From a checkpoint of a small masked image model: 8300 steps, trained on photos with spoken descriptions (Open Images, Localized Narratives).
Rows from block 2 of the encoder, named by matrix and row number. Rows with one number belong to one neuron. Each number is 128 + 32 x the weight over its row's rms, rounded and kept within 0 to 255. All counts start at 0. After the name is the row's rms in percent of the matrix's.
# fc1: MLP up (encoder.blocks.2.mlp.fc1.weight, 1536x384), inputs 288-335
# fc2: MLP down (encoder.blocks.2.mlp.fc2.weight, 384x1536, transposed), outputs 288-335
fc1.864 115 [120 202 103 133 132  64 124 129  78  81 131  66 183 173 145 141 103 135  80  80 118 161 132  92 128  97 130 112  90 144 153 187 134  72 165 118 162 154 165  46 121 176  68  77  92 144  71  98]
fc2.864 111 [129 117 142 131 168 135  98 145  95  98 123 135 103 157 143  73 150 134 116 176 118 144 141 102 124 166  75 183 142  98 107 140 150 159 146 112 122 144 156 149 108 137 153 148 118 108 142 166]
fc1.865 060 [118 145 101 153 122  87 138  98  71 114 100 139 120 110 144 138  93  73 180  78 118  92 172 141 145 143 145  94 144 164 142 141 179 163  92 116 156 118  88 129 120 143 122 118 150  83 131 234]
fc2.865 047 [126 143 196 167 142 141 100 102 109 120 143 160 112 115 143 106 151 129 122 120 133 140  53 147 171 173 108 146 102 107 150 105 100  84 183 145 147  95 168  89 125  65 162 118 205 140  74 100]
fc1.866 104 [116 118  97  98 154 108 105 150  60 134 136  86 186 133 143 141 158 207 164 158  82 121  99  84 132 177  72 129 129 192  93 161 138  63 162 121 122 176 134 131 144 124  79  54 103 104 137   0]
fc2.866 106 [141  84 139 126 190  77 124 146 157 105 200 183  93 168 140 126 160 115 108  95 115 150 131 145 182 100  89 166 113 133 111 127 127 125 174 103 139 111 120 131 108  83 121 134 136 126 145 169]
fc1.867 045 [118 129 117 193 148 132 202 186  83 127  94 140 104 124  62 140 159 124 170 116  72 115 145 123  88 127 151 100 141 170 115  99  97  35  80  87  31 145 138  72 191 121 149 155 199 163  99 120]
fc2.867 041 [140 138 142 116 113  82  75 103 148 173 102 104 146 110 147 124 114 164 161  93 140 126 109 174 150 161 136  73 161 119  89 118 147 133 173 183 123  46 157 142 157 177 138 123  64 165 153 121]
fc1.868 114 [110 131 125 133  75 150 153 130 124 128 132 214 130 105 135 137 128 145 138  76  88  93 151  91 130 119 168 181 148 128  86 146 104  92  75 142 109 187 118 109 118 122 138 174 142 100 112 120]
fc2.868 113 [119 117 116 117 168  30 100 184 141 114 123  78 104 122 118  90 173 137 114 110 130 145 139 222 140 109 119 128 155 108 167 158 148 114 117 125 147 103 112 108 131 116 130  62 128 104 184 101]
fc1.869 084 [ 96 146 109  90 158  88 138 105  60 149  86 125 148  90 145 125 194  93  72 108 150 169 142 107 116 170 133 144 158 141  55  94 105 108 159 173 110 126 145 109 230 139 200 102 116  27 145 119]
fc2.869 079 [136  97 102 138 105 121 108 114 116 115 132 151  39 108 115 125 106 142 166 119 120  71  77 149 130 229 149  72 114 114 173 114 147 167 143 144 129 134  53 161  97 134 118 130  81 162 106  97]
fc1.870 109 [104 118 102 114  98 185  94 160 131 151 155 127 119  92  74 115 123 141 128 154 138  96 144 100 119 109 161 165 145  90  90 150 102  85 174 184 160 138 150  78  98 152  51 122 128 104  66 131]
fc2.870 117 [101 118 145 149 208 122 120 159 114  36 122  71 157 136 166  99 123 162 128 148  73 149  85 126 154 143 125 104 138 127 134 153 108 144 122 102 106 150 156 129 109 164  93 116 140 147 171 118]
fc1.871 097 [131  59 139 124 153 137 110  88  79 129 106 125 129 102 115 130 101 118 131 104 129 129  92 145 110 149  96 139 160  88 130 115 128  88 151 141  79 120 128 120  88 141 133  51  85 107 124 115]
fc2.871 092 [159  66  82  96 103 164 134 129  95 124 143 189 119 183 157 104 144 136 158 129  97 130 127  90 150 121 107 117 120 183 106 121 131 122  62 110 143  68 110 109 147 115  86 106 170 139 151 117]
fc1.872 115 [128 158 110 146 168 164 171 145 128 113 140 151 142 155  96 145 168 171 140  72  65 188 152 151 135  87 113  93  88 113 130 116 174 137 109 166 105 126 200 173 108 111  72 110 117 154 110 158]
fc2.872 123 [194 160 206 108 150 160 101 144 140 128 121 151  97 134 152 116 124 130 113 136 195 111 165 112 120 140 140 101  82  75 127 169 218 122 103  96 124  91 131 132  88 131 156  90 122 155 202  76]
fc1.873 101 [ 72  90 184 147 171 162 119 166 137 120 190 144  97 141 120 135 193 109 133 187 186 169 110 158 148 155 117 117 110 138 126 179 104 144 121  78  66 101 139 119 111 127 142 132 146 134 192  92]
fc2.873 108 [163 107 126 173 169 160 116 136 110 139  95  95  91 131 130 134 124  57 165  95 135 135 143  85  75 166 157 106 161 164 113 131 141 141 153  56 128 114 137 142 125 111 122 136 200 118 153 151]
fc1.874 110 [130 113 131 115  94 122  85 117 107 147  82 166 178 106 109 158 216 119 155 154 116 110 130  97 198 167 165 185 128 117 121  98 162 158 138 158 127 157  79 138 120 148 158  94 164 130 121 156]
fc2.874 119 [164 144 122 139 125 127 143 110 153 150 155 133  78 190 122 164 134 192 112 155 113  93 117 146 121  81  90 131  86 136 108 130 127 125 109 141 134 111 170 165 103 155 129 110  91 122 129 137]
fc1.875 060 [128 145 149  99 119 127 121 130 146 155 109 116 180 125 139 148 176  96 156 163  73 132  89  97 120 195 102  86 129 133  94 129 126 133 112 171  90 141 133 147 107 122 132 177  96  88  96 112]
fc2.875 050 [106  86 136 132 118 109 154 135 111 135 135 117 106 159 103  98  96 148 151 141  73  85  69 137  74  99  75 113 136 148 151 101 172 122 119 110 113 168 147  72 111 114 155  50 152 140 128 175]
fc1.876 096 [117 158  55 146 129 161 130  99 127 120 106 136 153  66 174 133 156 132 122 181 101 107  84 193  86 131 173 116 141 105 139 137 124 164 148 197 104 140 109 150 152 160 136 136  47 148 102 172]
fc2.876 101 [ 58 100 184 158  98 119 157 162  98 174  84 162 120 153  85 139 120 121  83 125 151 113 149 127 163 134 120 110 166 192 121 166 135 135 110 128 145 148 162 156 137 150 149 103 115  90 131 126]
fc1.877 107 [103 123 175 149 171 110 146 100  86 116  81 116 191 124 114  81  93 204 105 143 111 105 135  75 163 142 141 142 126 154 122  14 119 166 105 151 110 150 190 145  85  89  93 157 134  98 104 126]
fc2.877 108 [211 116  90  97 121 147  87 115 112  28 100 121 127 173 176 157 136 144 115 156 128 157 116 101  94 182  90 144 143  85 155 125 171 135 123 203 131 106  80 143 173 120 144 135 114  53  98 108]
fc1.878 054 [127  57 134 118 111 114 200 137 104 147 152 155 151 101 119 120 208  74  60 126 100 107  88  71 122 135  52 119 165 152 119 113 158 125 117 105 126 134 149 115  89 167 108 116 101 165  96 148]
fc2.878 042 [136 124 140 169 174 141 134 146 121 119 185 106 154 130  65 150  76  87 141 118  96 133  79 174 116 122 103 111 105  77 167 174 179 126 150 151 128  56 142 192 121 109 111 169 123 110 151 126]
fc1.879 077 [121 122  93 149 152 140 171 125 175 155 148 142 103 108 165 105 169  88 152 139 107 149  89 115 154 113 153 119 116 157 136 154 101 102 174 106 153 146  81  95 138 114  97 134 109 111 165 110]
fc2.879 069 [140 137 144 153 177 153 158  49 128 128  74  92 159 149 133  72 103 143  74 126 130 167 126 112 152  80  73 168 116 137 153 162 184 109  91 142 127 173 157  72 108 125  87  99 136 157 117 109]
fc1.880 111 [154 126 115 127 121 152  89 122 140  87 118  81 107 100 179 129 162 185 112 128 121 116 111  80 126  78 113 119  74 135 115 162 126  95  73 134 129 144 125 138 170 145  74  85 109  69  15 126]
fc2.880 108 [ 66 117 142  76 119 167 190  93 162 140 164 123 146 146 152 132 109 124 134 152 182 152 114 176 128 190 153 136 128  94 142 197 121 136 166  97 120  82 139 164 108 126 119 149 155 139 166  95]
fc1.881 120 [136 155 149  89 169 172  90 132 147 127 166 128 161 114 171 102 101 210 118  65 126 151 117  97  71  49 120 112  79  93 196  96 166 167  95 154 106 141 176 122  86 128 125  60 128 106 156 107]
fc2.881 118 [144 134 121 105 148 113  50 134  79  81 107 171 199 118 128 173 170  57 139 215 110 143 143 126 156 138  96 188 182 119 127 162 107 139 194 111 125 102 174 132  96 152  65 141 147  55 159 105]
fc1.882 111 [134 113 180 173 158 148 207 127 190 108  84  62 160 169 129 133 145 152 127  84 136 112  86 122  66 131 162 170 109 129 143 115 102  85 184 119 138 187  73 104 124 115  85  74 105 135 110 150]
fc2.882 115 [154 123 159 168 136 161 127 133  97 133 151 165  73  67  98 160  29 135 117 204  92 127 114  83 113 207 125 119 134 180  98 121 119 140  88 119 149  88 114 141 155 127 141 151 138 129  91 173]
fc1.883 142 [ 76 188 136  95  68 168 136  98 146 176 127 142 114 121 103 113 126 109 140 152 163 107  93 117 152 160  84 185 163 113 116 111 174  79 113 143 112 111 136 116 139 108 116 122 181 164 109 150]
fc2.883 122 [104 127  88 106 208 160 106  75 129 130 116 125 115  91 228 130 131  99  78  74  96 110 179 136  94 160 143 121  67  66 124 209 111 141 153 173  88  94 107 103 114  88 116 122 140 143 174 145]
fc1.884 067 [102 153 136 193 177  93 109 162  84 120 171 148 151 131  75 139  75 106 135 145  97 172 140 125  62 146 121 155 130 150  88  79 141 109 101 139 128 104 157 156 168 132 165 143 162  95  61  95]
fc2.884 057 [152 133  95  66 155 105 110 110 156  66 138 104  77 171  89  73 162 180 119 119  84  71 102 108 175 142 117  31 135 137 155 173 101  95 127 134 184 119 150 153 133 229  61 164 143 131 149 142]
fc1.885 123 [145 132 122 107 109  94 163  84 155 141 149 151 166 147 128 159 114 121 146 128 137 158 132 164 123 148 135 143 117 103 180 128 106 145 160 130 117 134 160  83  81 126 133 100 120  99  81 204]
fc2.885 124 [112  82 159  91 151 107  83 136 114 164 147 142  68 136 148 132  91  64 121  48 111 103  98  54  97 196 137 102 156 141 137  67 104 132 172  91 115 147  63 138 110 108 151 119 163  74  84 120]
fc1.886 124 [119 190 156 169 100  83 169 140 164 139 132 158  65 147 106 186 137  69 157 204 122  99  97 139 106 221  86  58 144 125 107  93 176 155 165 130 106 132  74 134 147 153 178  89 154 101 128 173]
fc2.886 128 [142 104 121 153 133 143 118 142 111  91 116  98 137 138 186 102 129 160 147 135 162 190 174  95 124  98 120 101 113  84 130  99 112 150 139 144 159 158 135 118 151 151 156 196 103 117 144 117]
fc1.887 127 [ 59 128 146 166 100 123 114 104 144 170  93 135  79 130  77  91 160  93 147 153 148 122  88 126 157 183 163 145 147 140 129 163 101  87 127 108 156 109  96 194 103 101 145 124 111 165  80 137]
fc2.887 115 [154  92 149 146 179 159 129 149  63  95 134 103  83 109 165 118 135 164 162 166 105 128 135  82 129 164 136  94 109 112 110 209 133 136 122 116 111 149 109 102 106 142 184 109 154 160 126  77]
fc1.888 111 [176 109 127 117 139  88 123 128 129 103  82 134 142 128 158 130 146 103 134 126  95 161 112  64 175 140  84 139 123 160 162  85 111 187 152 112 202 142  81  63  92 165 151 153  89  90 152 179]
fc2.888 115 [121  91  99 105 134 129  76 126 124  84 155 133  99  75 133 106 135  79  91 149 147 109  47 124 150 142 159 138 126 141 157 160 122 110 115 101 104  89 127 131 127 116 106 194 161 106 122  99]
fc1.889 034 [108 111 113  86  83 150 162 101 136 167 130 206 104 139 123 132 148  95 140 122 106  70 163 136 145 143 100 144 105 190 105  89 150 117 195 142  75 101 156 159 130 170 122 157 137 154 169 131]
fc2.889 026 [124 104 185 189 164 108 144 139 152 118 118 131 123 161 129 110 156  90 116 154 110 129 134 155 144 165  58 158 129  80 130 115 157 105 128 116 124 155  79 114  88 128 146 154  96 124 149 127]
fc1.890 038 [145 144 116  89  94 109  90 134 151 124 132 137 131 187 176 159 208 164  93 108 137 132 176 162  99 109 132 133 157 146 140 111  77 103 149 159 128  77 133 143  74 102 128 136 108  87  59 123]
fc2.890 033 [116 111 136  85 131 148 143 140 148 176 135 165  89 126 121  95 127 127 103  92 116 132 121  41 121 154 102 129  99 101 138 180 170 179 179  92 126 175 161 108 131  22 104  93 122 163 142 152]
fc1.891 104 [114 165 141 126 170 171 112 106  47 150 149 165 166 111 104 127 160  23 101 146 158  74 150 121 156 143 181 106 109 139  90 138 159 174 184  90 165 151 126 114 122 180  91 154  51  79  98 139]
fc2.891 111 [ 92 142 168 103  77 142  88 130  92 102 119 160 165  89 134  69 131 135 141 141  68 114  67 165 127 130 107 110 146  78 141 160 112 160  99 123 139 153 150  94  96 157 118 129  81 166  86  90]
fc1.892 103 [224 117 109 171 144 110 166 140 227 104 138  89 171 149  79 153 128 105 128  81 126 111 126 191  95 140 203 105 133 146 150  72 222 135 115 133 108 150 100 114 180 108 120  92 143 167 119  95]
fc2.892 110 [135 133  88 135  94 164  86  87 121 147 104 120 126 110 129 100 115  76 133 129 132 168 125 118 104 122 110 103 172 217 168 211  81 130 102 184 150  58 118 100 111  94  84 164 132  98 170 120]
fc1.893 109 [124 165  93 100 128 104 156  99 122 111 152 116 100 146 111  48 129 151 120 163  95 122 148 125 126 127 164 161 136 171 132 150 110 174 138 177 124 118 112 151 139  91  92 109 154  92 122 108]
fc2.893 108 [163  70 141 115 182 144  96 133 155 140 151 161 151 164 127  97 152 148 119 154 138 104 130  85  95 231  86 168 124 166 142 149 143 163 147 125 139 154 134  80  92 110 127 179  79 117 122 112]
fc1.894 104 [139 131 166 141 183 101  66  94  91 110 160  91 195 104 170  65 130 135 104 103 116 128 103 119 167 134 157 185 159 141  97 190 124 152 153 106 103 120 131 143 146 101  84 140 136 186 113 148]
fc2.894 099 [169 152 116 171 108 169 150 129 128  87 112 192 128 116 114  86 167 131 150 139 145 174 136  84 176 140 126 146 167  65 130 125 157 132 215 122  78 149 143 186 131 155 167 138 175 113 190  95]
fc1.895 111 [161 147  86 160  74 119  81 149 127 102 136  99 120 136  80 133 187 135 105 148 138 111 102 148 151 132  95 120 140  90 103 144 144 163 115 144 107 136 149 171 130 107 145 158 130 136 122 138]
fc2.895 108 [117  88 149 131 146  90 164 127 187 140 154 129 118  96 102  81 161 118 148 117 108 132  69  96 119  85 111 130  83 158  74 119 129 115 130  80 109 121 113  87 128 121 115 135 109 148 191 173]
fc1.896 063 [124 117 133 201 121 102  75 125 128 133 127 185  97  90 129  54 163 117 126 119 139 130  85 161 154 139 160 115  81 155 132  98 105  53  97 126 128 108 187 154  79 104 159 149 104 103 173 146]
fc2.896 056 [ 72 105  96 134 204 130 163  74 155 112 136 115 132 186 157 115 121  90  84 155 138 140  61 124 141 153  98  33 119 166 128 142 111 105 162 114 149 136  84 122 126 202 106 125 139 116 175 149]
fc1.897 115 [126 128 139 100 141 150 143 112 130 149  68 134  67 112 136 129 114 166 179  88 110 142 128  94  99 157  61 114 140  93 122 117  77 102  87 161 110 165 114  72 173 120 164 154 147  96  94 246]
fc2.897 116 [102 130 126 141 143 115  97 133 133  62 126 121 108 171 123 113 133  72  55 126 138 116 138 181  83 163 122 197 141  61 120 128  94 147 128 102 133  96 114 138 104 178  86  95 135 153 162  70]
fc1.898 088 [155 202 147 118 125 107 184 119 151 183  84 147 127 168 100 135 129  76  73 117  96 136 174 102 115 146  99 110 114 112 111 156 128 142 111 125 159 138 138 111 139  98  63 132  72 153  99 125]
fc2.898 077 [ 96 121 112 101 152 172  80  88 128  76 166 148 116 161 140 142 166 131 154 133 137 173 126 141 121 122 134 145 112 146 153  97 115 131 134 133  65 107 146 120 113 124  86 114 142 167 176 130]
fc1.899 140 [141 103 113 165  86 129 162 163 123 146 178  44  91 104 103  96 145 113 181 160 113 142  81 145 135 122 113 122  91 136 172 147  95 106 146 111  80 173 120 125 180  96 128 111 105  72 115 110]
fc2.899 132 [166 115 168 105  63 105  91 137  84 113 127  81 164  99 208 210 145  89  61 114 101 103 151 107 125 128 121 128 107 145 102 176  80  91 161 145 134  93 143 166 132 122 179 141 149 183 113 125]
fc1.900 120 [114 141  59 145 152 212 130 149 127 112 113 112 169 158 103 114 105  93 127 100 126  97 113 116 165  89 153  84  86 150 127 161  90  60  91 103 148  58 129  94 183 188 115  82 134 131 110 163]
fc2.900 112 [141 112 229 123 103 137 100 119 132 203  91 135  88 135 145 147  94 173 129 174 113 136 111 113 127 104 181 143 130 121 130 152 138 127 107 176 135 129 175 121 177 179 162 146  95 146 121 177]
fc1.901 097 [114 159 128  88 160 113 122  86  99 199  79 125 137 177 169 114 172 140 105 154 160 100 156 145 121 127 143 187 115 178  82  55 147  99 111 162 150 149 134 137 116 124 150 151 128 114  81 166]
fc2.901 091 [141 147 114 196 113  93  77 146 123 105 126  71  97  74  90 107  74 131 128 150 114  95 160 106  63  82 114 121 153  77 157 114  87  92 149 134 116 123  63  85 149  93 119  93 176 115 128  48]
fc1.902 072 [204 124 174 106 121 122  84 153 150 145 107 122 129 102  79 126 167 140 121  98  80 171  74 122  81 186 164 131 155 164 127 173 183 169 208 125  96  97 115 138 176 120 104 143 158  87 121 124]
fc2.902 066 [108 101 111 174  68 110 117  96 134  65 151 129 158 118 150 145 136 125 140 207 103 138 113 152 127 108 103 132 163  71 127  77 136 160 109 160  75 151 136 114 168  95 105 106 126  91  87 129]
fc1.903 128 [117 198 103 105 244 153 145 170 123 120 165  98 154 157  90 110 131 172 165 144  94 148  65 112 118 144 154 116  92 108 118 150 107 119 121 112 104 123 129 145 123 114  65 139  82 137 195 117]
fc2.903 119 [118  72 154 152  89 129  88  88 114 119 136 188 112  93 134 145 136 118 138 137 125 140 139 162  85 121 136 173 114 121 100  90 132  89 150 127 166 126 138  93 137 171 135 173 144 191  64 170]
fc1.904 099 [ 91  74 118 157 157 153  90 127 157 144 129  86 136 110  82 108 165 136 130 134  72  96 110 153  79 129 169 105 118  72 140  89 120 105 138 125 148 159 180 108 137 120 108 141 144 136 159 174]
fc2.904 097 [180 125 129 111 228 134 143 116  83 162 156 143 167 137 204 127 165 131 107 169 202 150 133 130 100 170 111 145 164 138  92 154 116 141  97 184 111 166  86 173 130 142 150 116 119 153 104 148]
fc1.905 102 [152 105 107 140 160 211 125 120 148 110 114 111 134 111 131 133 114 157 166 139 168  98 168  79 151  95  77 171 127 106 117  99 113 179 139  81 146 118 133 110 110 156 119 151 153 108 150 120]
fc2.905 118 [146 138 160 124 166 126 143 172 104 125 127 161 143  99 119  94 206 101 136 122 118 162 102 105 122 110  87 162 112 120  73 148 135 138 104  86 122 170  94 147 108 119 134 167 157 163  81 115]
fc1.906 032 [116 113 144 154  92 151  93 126 107 149  82 112 130 162  81 132 206 131 146 130 106 107 142 198 128 110 142 137 195 186 139 112  64 177  88 153 147 139 118 100 120 162 133  98 134 162 162 130]
fc2.906 028 [210 152 146 119 136 103 127 108 115 130 150 152 103 109 129  75 145  99 115 109 109 198 171  90 110 170 123 142  88  83  99 185 120  72 164 139 128  94  85 165 135 138  78  97  98 134 128 134]
fc1.907 131 [ 62 102 105 167 182 157 132  96 117 151 109 152 147 148  19  80 212 112 127 129 105 163 101 149 146 116 112 195 166  78 134 201 101 160  92 147  63 191 135 114 126 114 185 147 126 117 105 180]
fc2.907 127 [163 146 106 148 116 157 101  93  85 118 156 133 137 123 122 140 101 204 149 115 159 130 115 111  74  76 147  78  83 175  99 149 166 100 139 157 149 182 202 156 121 132 157 110  91 105 164 145]
fc1.908 052 [152 177 165  82  90 146 130 155 130 118 126 174 119  96 141 150 161 157  89 123 138 114 100  74 155 135 146  82 108 100  76 128 156 132  90 111 122 165 124 157 127 150 111 123 114 158  87 172]
fc2.908 048 [151  96 148 170 145 140 155 153 178 120 159  74 114 139 117 117 136 156 120  92 152 152 120 125 133 139 148 141  84 116 106 122 122 107 142  93  58 154  94 173 167  46 124 144 111 179 115 134]
fc1.909 104 [159 141 146  89 121  88 109  92 183 145 108 192 113 127 162 142 122 101 152 133 112 139 185 139 125 100  83 121 124 140  89  70 109 155 151 127 182 166  97  78 150 110 100 174  99 111 155  97]
fc2.909 101 [103  99 131 121  94 150 133 208 132 122 123 124 190  95 149 166 178 174 105 136 131  91 139 142 120 167 125 123 145 164 151  89 148 187 189  84  81 100 172 119 152 130 113 141 133 165 153 118]
fc1.910 118 [ 98  92  79 133 181  97 109 127 123 119 112 107 123 106 114 129 144  88 106 116 175 144  95 159 124 150 125 136  86 101 104 129 103 129 109  88  94 128 109 128 146 147  98 159 148  71 139 127]
fc2.910 133 [135 152  91 213 126 134 146 136 110  86 187 105 140 112 125 169 153 155 173 158 130 133 173  87 100 139 106  98 113 202 149 170 170 105 139 152  88 168 136 134 178 154 163 193  89 220 154 115]
fc1.911 037 [ 62 124  75 139 170  96  61  97 177 137  72 118 144 100 151 122 128  86 141 141 120  68 202 173  85 197 135 129 152  96 154  99 111  96 135 112 101 132 165  69 201 170 153 162 149 115 134 168]
fc2.911 035 [ 94 131 166 115 117 166 175 134 104 131 159 162 102 148 115 116 160 171 118 146 104 205 108 120 175 112 149  99 190 132 104 155 111 154  76 105  99  83 163 133 126 165 155 174 117 144 135 114]
fc1.912 114 [160 150 143 197 123  98 107  92 104 185 171 175 104 116 146 110 215 103  80 108  69  94  95 113 144 154 148 164 165 188 154 164 137 138 188 123 144 102 160 149  94 156 137 145 114 182  33 126]
fc2.912 128 [129 147 125 188 135 168  69 157 185 164  78 165  77 120 141 134 185 146 109 121 144 196 132 122 182 126 142  97  86 105 116 170  96 140  88  98 164 158 164 166 178 123 126 103 109 115 114 144]
fc1.913 106 [133 183 147 135 102 150 101 106 130 134 165 204 100 123 141  91 124 114  72 173 126 102 144 118 163 145 165 156 133 164 124 134  87 152 117  87 112  67 115  87 122 136 117 140 138  94 143 119]
fc2.913 092 [164 125 119 120 137 143 131  91 102 147 127  67 127 123 186 178  58 152 121 156 112 147 140 162 119 134  76  56 160 180 159  58 181 109 138 125 126 144 137 176 131 144 138 109 100 130 112 173]
fc1.914 111 [149  96 152 175 163  93 150 146 149 124 166 151 126  87 167  80 168 153 136  99  99 190 157 132 166 185 171 127 150 150 153 168 115 169 172  93 121 108 165 122 146 159 128 122 200 135 133 119]
fc2.914 119 [228 128 207 122 170 120 133 115 168 152 131 104 133  56 132 152 103 104 120 122 128  91 118 130 125 145  87  92  53 117 123 192 109  95 137 114 122 116  88 144 115  68 124 129  94  82 142 107]
fc1.915 099 [106 133 144  67  95 143 120  91 114 101  79 123  84 113 161 126 109 153 159 132 134 129 121 118 111 143 153 161 129 106 140 141 107 127  81 153  97 112 159 171  77 171 169 137 117  79 155 156]
fc2.915 096 [185 111 224 119 123 102 196 130  92 107 101  61  79 182 167 150 113 138 154 146 139 103 155 119 148 153 135 143 130 183 132  75 171 105 208 133 143  61 138 165 125  84 122  63 108  93 109  53]
fc1.916 044 [177 163 128 135 127 137  87 166  76 102 133 133 116 174  95 108 134 175 132 199  52  99 123 163 117 182 123 179  51 159  94  84 132 124  93 104 132 164 161 107 131 150 144 179  96 113 108 107]
fc2.916 032 [133 125  91 118 117  89 180 149 195  91 159 156  71  63 149 106 147 141 113  91 151 111 112  72 173 149 116  74 116 144 186 154  87  97 104 179  79  71  99 121 147 107 125  89 179 129 130 166]
fc1.917 097 [186 108 129 166 114 128 105 128 150 136 119 188 154 149 159  62  92  60 201  46  92 135 180 109 141 135 139 141 135 145  86  99 126 121  81 124 158 151 118 115 133 136 184 186 113  81 154  92]
fc2.917 102 [103 112  69 113 126 149 104 135 143  68  93 108 139 143 131 108 149 120 107 174 117 105 132 162 162 196 114 151 162 121 108 180 120  86 111 190  96  91 144 157 108 114 114  73 121 118 100 135]
fc1.918 100 [136  89 158 138 115 103  51 114 109 153 116 113  97 167 109 124 122  58 146  54  81 122 130 153  91 141  85 158 178 152 172 159 178 160  85 154  92 149 149 143 143 135 148 193  94  83  96 149]
fc2.918 095 [152  94  88  69  88 152 228 144 120 152 158 144 128 127 109 131 140 136 150 121 124  61 115 128 115 147 151 145 131 202 155 193 118 133 169 122  89 152  96 121  93 155 135 186 152 150 131  99]
fc1.919 112 [156 103 128 121 224 105 137 132 144 156 120  85 172 167 107 142 126 185 171 108 122 116 158 119 127 116 103 129  96  88 130 125 138 106 135 140 140  81 167 140 138  92 121 133  93 143 137  93]
fc2.919 126 [152 102 154 135 161 139  91 169  64 148  87 192 130 136 173  67 160 192 129  90 105 144 161 152 150 111  86 107  64  98 159 120 164 102 144  81 109  85 163 116 106 135 164 180 188 170 177 133]
fc1.920 035 [ 98 161 102 126 115 123  70 130 107 117 132 115 162 104  91 130  94  85 142  51 142  87 131 114 144 125  90 160  88 178 142 117 150 111 175 140  80 163 155 155  81 152 139 146 100 108 113 136]
fc2.920 026 [145  89 174 131 125 101 127  56 146  81 173 168 162 146 139 174 172  93  54 163 104 125 113 117 155 187 191 127 112 114 122 161 129 125  91 134 137  53 110 152  77 174  54 164 101 121 111  77]
fc1.921 066 [102  56 121 103 120 137 141 120 138  72 142 127 155 229 106 158 124 127 136 163  96 121 132 169 152 103 208 182 174 137 141 122 141 130 139 192 128 127 151 153 139 111 129 165 124 141 134 131]
fc2.921 052 [149 138 154 109  91 110 105  99 111  97 117  75 116 141 108  80 118 116 122 109 147 177 138 179 163 158  89  40 140  99 162 134 141 121  73 125 104  93 100 127 136  70 141 118  92 136 138 146]
fc1.922 120 [155 126 152  59 143 182 119 105  83 124 141 112 132 111 162 123 122 132 134 134 149  83 140 143 114 150 158 140 141 133  75  53 108 185  74 134 136  65  97 161  81 120 130 148 150  84 149 150]
fc2.922 133 [ 77 183 210 191 105 165 134  93 154 133 134 140 142 182  88 140  84 130  85  75 102 158 131 128 131 167  72 104 124 210 121 204 158 150 125  79 115 161 153 134 158 138 157 111  98 146 169 134]
fc1.923 062 [125 165 133  72 146 152 117 185 226 150 157 154 181 128 134 131 172  92 109 158 114 182 154 121  94 140 147 124 112  92  88 157 123  93 132 129 119  87 159 126 140 125 181  81 140 151 102 144]
fc2.923 048 [ 95 110 125 138 153 124 135 170  92 171 131 125 148 159 103  93 126 133 133 153 136 156 112 143 137 174 136  99 142  77 122 140 108 222  89 154  95 131 203  89 142  96  86 107 178 101 154  67]
fc1.924 086 [124 148 123 177 145 105 127 121 163 102  75 132 140  62 103 124 162 128 113 136 144 144 142 153 145 176 119 123  56  78 126  96  80 132 164 147 162 142 125 150 108 179 189 189 123 123 120 116]
fc2.924 080 [ 92 193 156 133 110 150 121 110 136 103 134 114  87 156 121  82 129 111 135 142 170 138 147  52  72  95 110 147 172 143 166 133 209  86 135  84 115 165 142 113 113  84 102  94  56  93  93 142]
fc1.925 048 [105 108 155 143 135  92 108  57 135  87 111 122  86 145 122 138 174 177 103 123 148 179 137 183 134 154  57 128 152 169 167  80  82 130 120 125 153 127  98 151 154  70 142 137 178 128 147 102]
fc2.925 048 [ 88  73  96 115 134 149 163 157 134 162  84 165 164 107 200 133 147 104 117 136 118 152 127 151 163  93 137 101 172 131  73 175 194  61 112  52 165 120 150 110 167 171 145 137  36 134 188 127]
fc1.926 105 [131 135  98 128 128  49  82 177  85 136 132  89 151 182 107 106 114 120 120 128 130 121 126 101 164 201 136 148  84 112 113 128 148 148 136 150 135 160  72 166 166  74 119  84 149 129 180 109]
fc2.926 112 [108 107 142  70 120 175 131 135 176 179 166 171 123 134  86 123  85 142 123  97  95  97 116 121 114 117  87 140  57 130 144 131 137 163 174 104  85  40 166 122 129 167 188 178 152 109 167 114]
fc1.927 114 [169 157 118 100 159 166  46 133 109 114 160 152 133 179 119  85 105 217 123 143 128 146  89  84 182 115 129 112 142 160 185 160 112 117 111 170 128 122 141 136 126  73 114 156 108 162 155  42]
fc2.927 119 [116  30 161 120 133 135 139 116  40 149 149  77 164  96 191 147 134 106 148  81 128  62 124 115 144 135  64 133 136  59 110 177 103 148 174 119  69 168  73 126  68 113 151  90 121 128 128 199]
fc1.928 124 [112 164 157 172 139 156 136 144 126  90  85 141 130  64 134 111 101 178 184  86 111 136 117 102 115 116 114 141 125 167 116  96  95 170 139 133 186 125 149 110 162 105 157 117 179  79 105 118]
fc2.928 125 [148  68 116 169 107 161 133 126 166 162 151 144  96 121 138 199 145 115  53  75 110 121 163 122 125 110 133 112 156 161 105 104 177 136 114  47 168 134 102  81 101 130 155 145 104 129 136 148]
fc1.929 118 [ 95 108 152 129  80  99 149 110 114 112 147 165 175 153 205 122 169 126 139 154 163 137 137 152 153 117 117 115 164 129 125 141 172 113  97 141 166 163 165 143 163 148 131 179 129 146  98  98]
fc2.929 117 [147 151 183 124 150 144 149 197 155 155 180 177 132 119 153  95 129 169 126 104  67 104 138 145  66 118 116  64 110 142 148 151 133  96 187 163 123  93 110 119 119 158 112 126 159 114 140 119]
fc1.930 091 [139  54 126 133 124 119 110 131  94 152  56 110 101 109 159 121 124 175 146 130 110 112 141 108 170 108  99 195 195 147 137 151  99  62 156  75 113 119 169 114 114 108 123 181 126 156 161 161]
fc2.930 081 [130 135 173  80  92 132  93 147 136 113 150 109 105 133 169 123  80 164 141 162  88 140 106  91 152 116  76  99  73  96 114 171 136  97  65  80 122 106 162 131 100  90 151 115 140  81 163  91]
fc1.931 150 [103 140 138 138  85 100  80  50 130  97 122 166 138 145 108  90 187 110 132 126 153 143 124 130 175 123 115 154 120 154 110  95  81 146  86 120  87 113 143 129  78 145 162 170 135 155 128 175]
fc2.931 129 [156 130 118 160 125  65 169 154 117 137 116 159  75  80 138 120 139 136 148 114 110  71 149  78 122 120 124 147 133 141  80 125 178  74 185 167 111 115 144  94 139  99 113 101 143 114  91 110]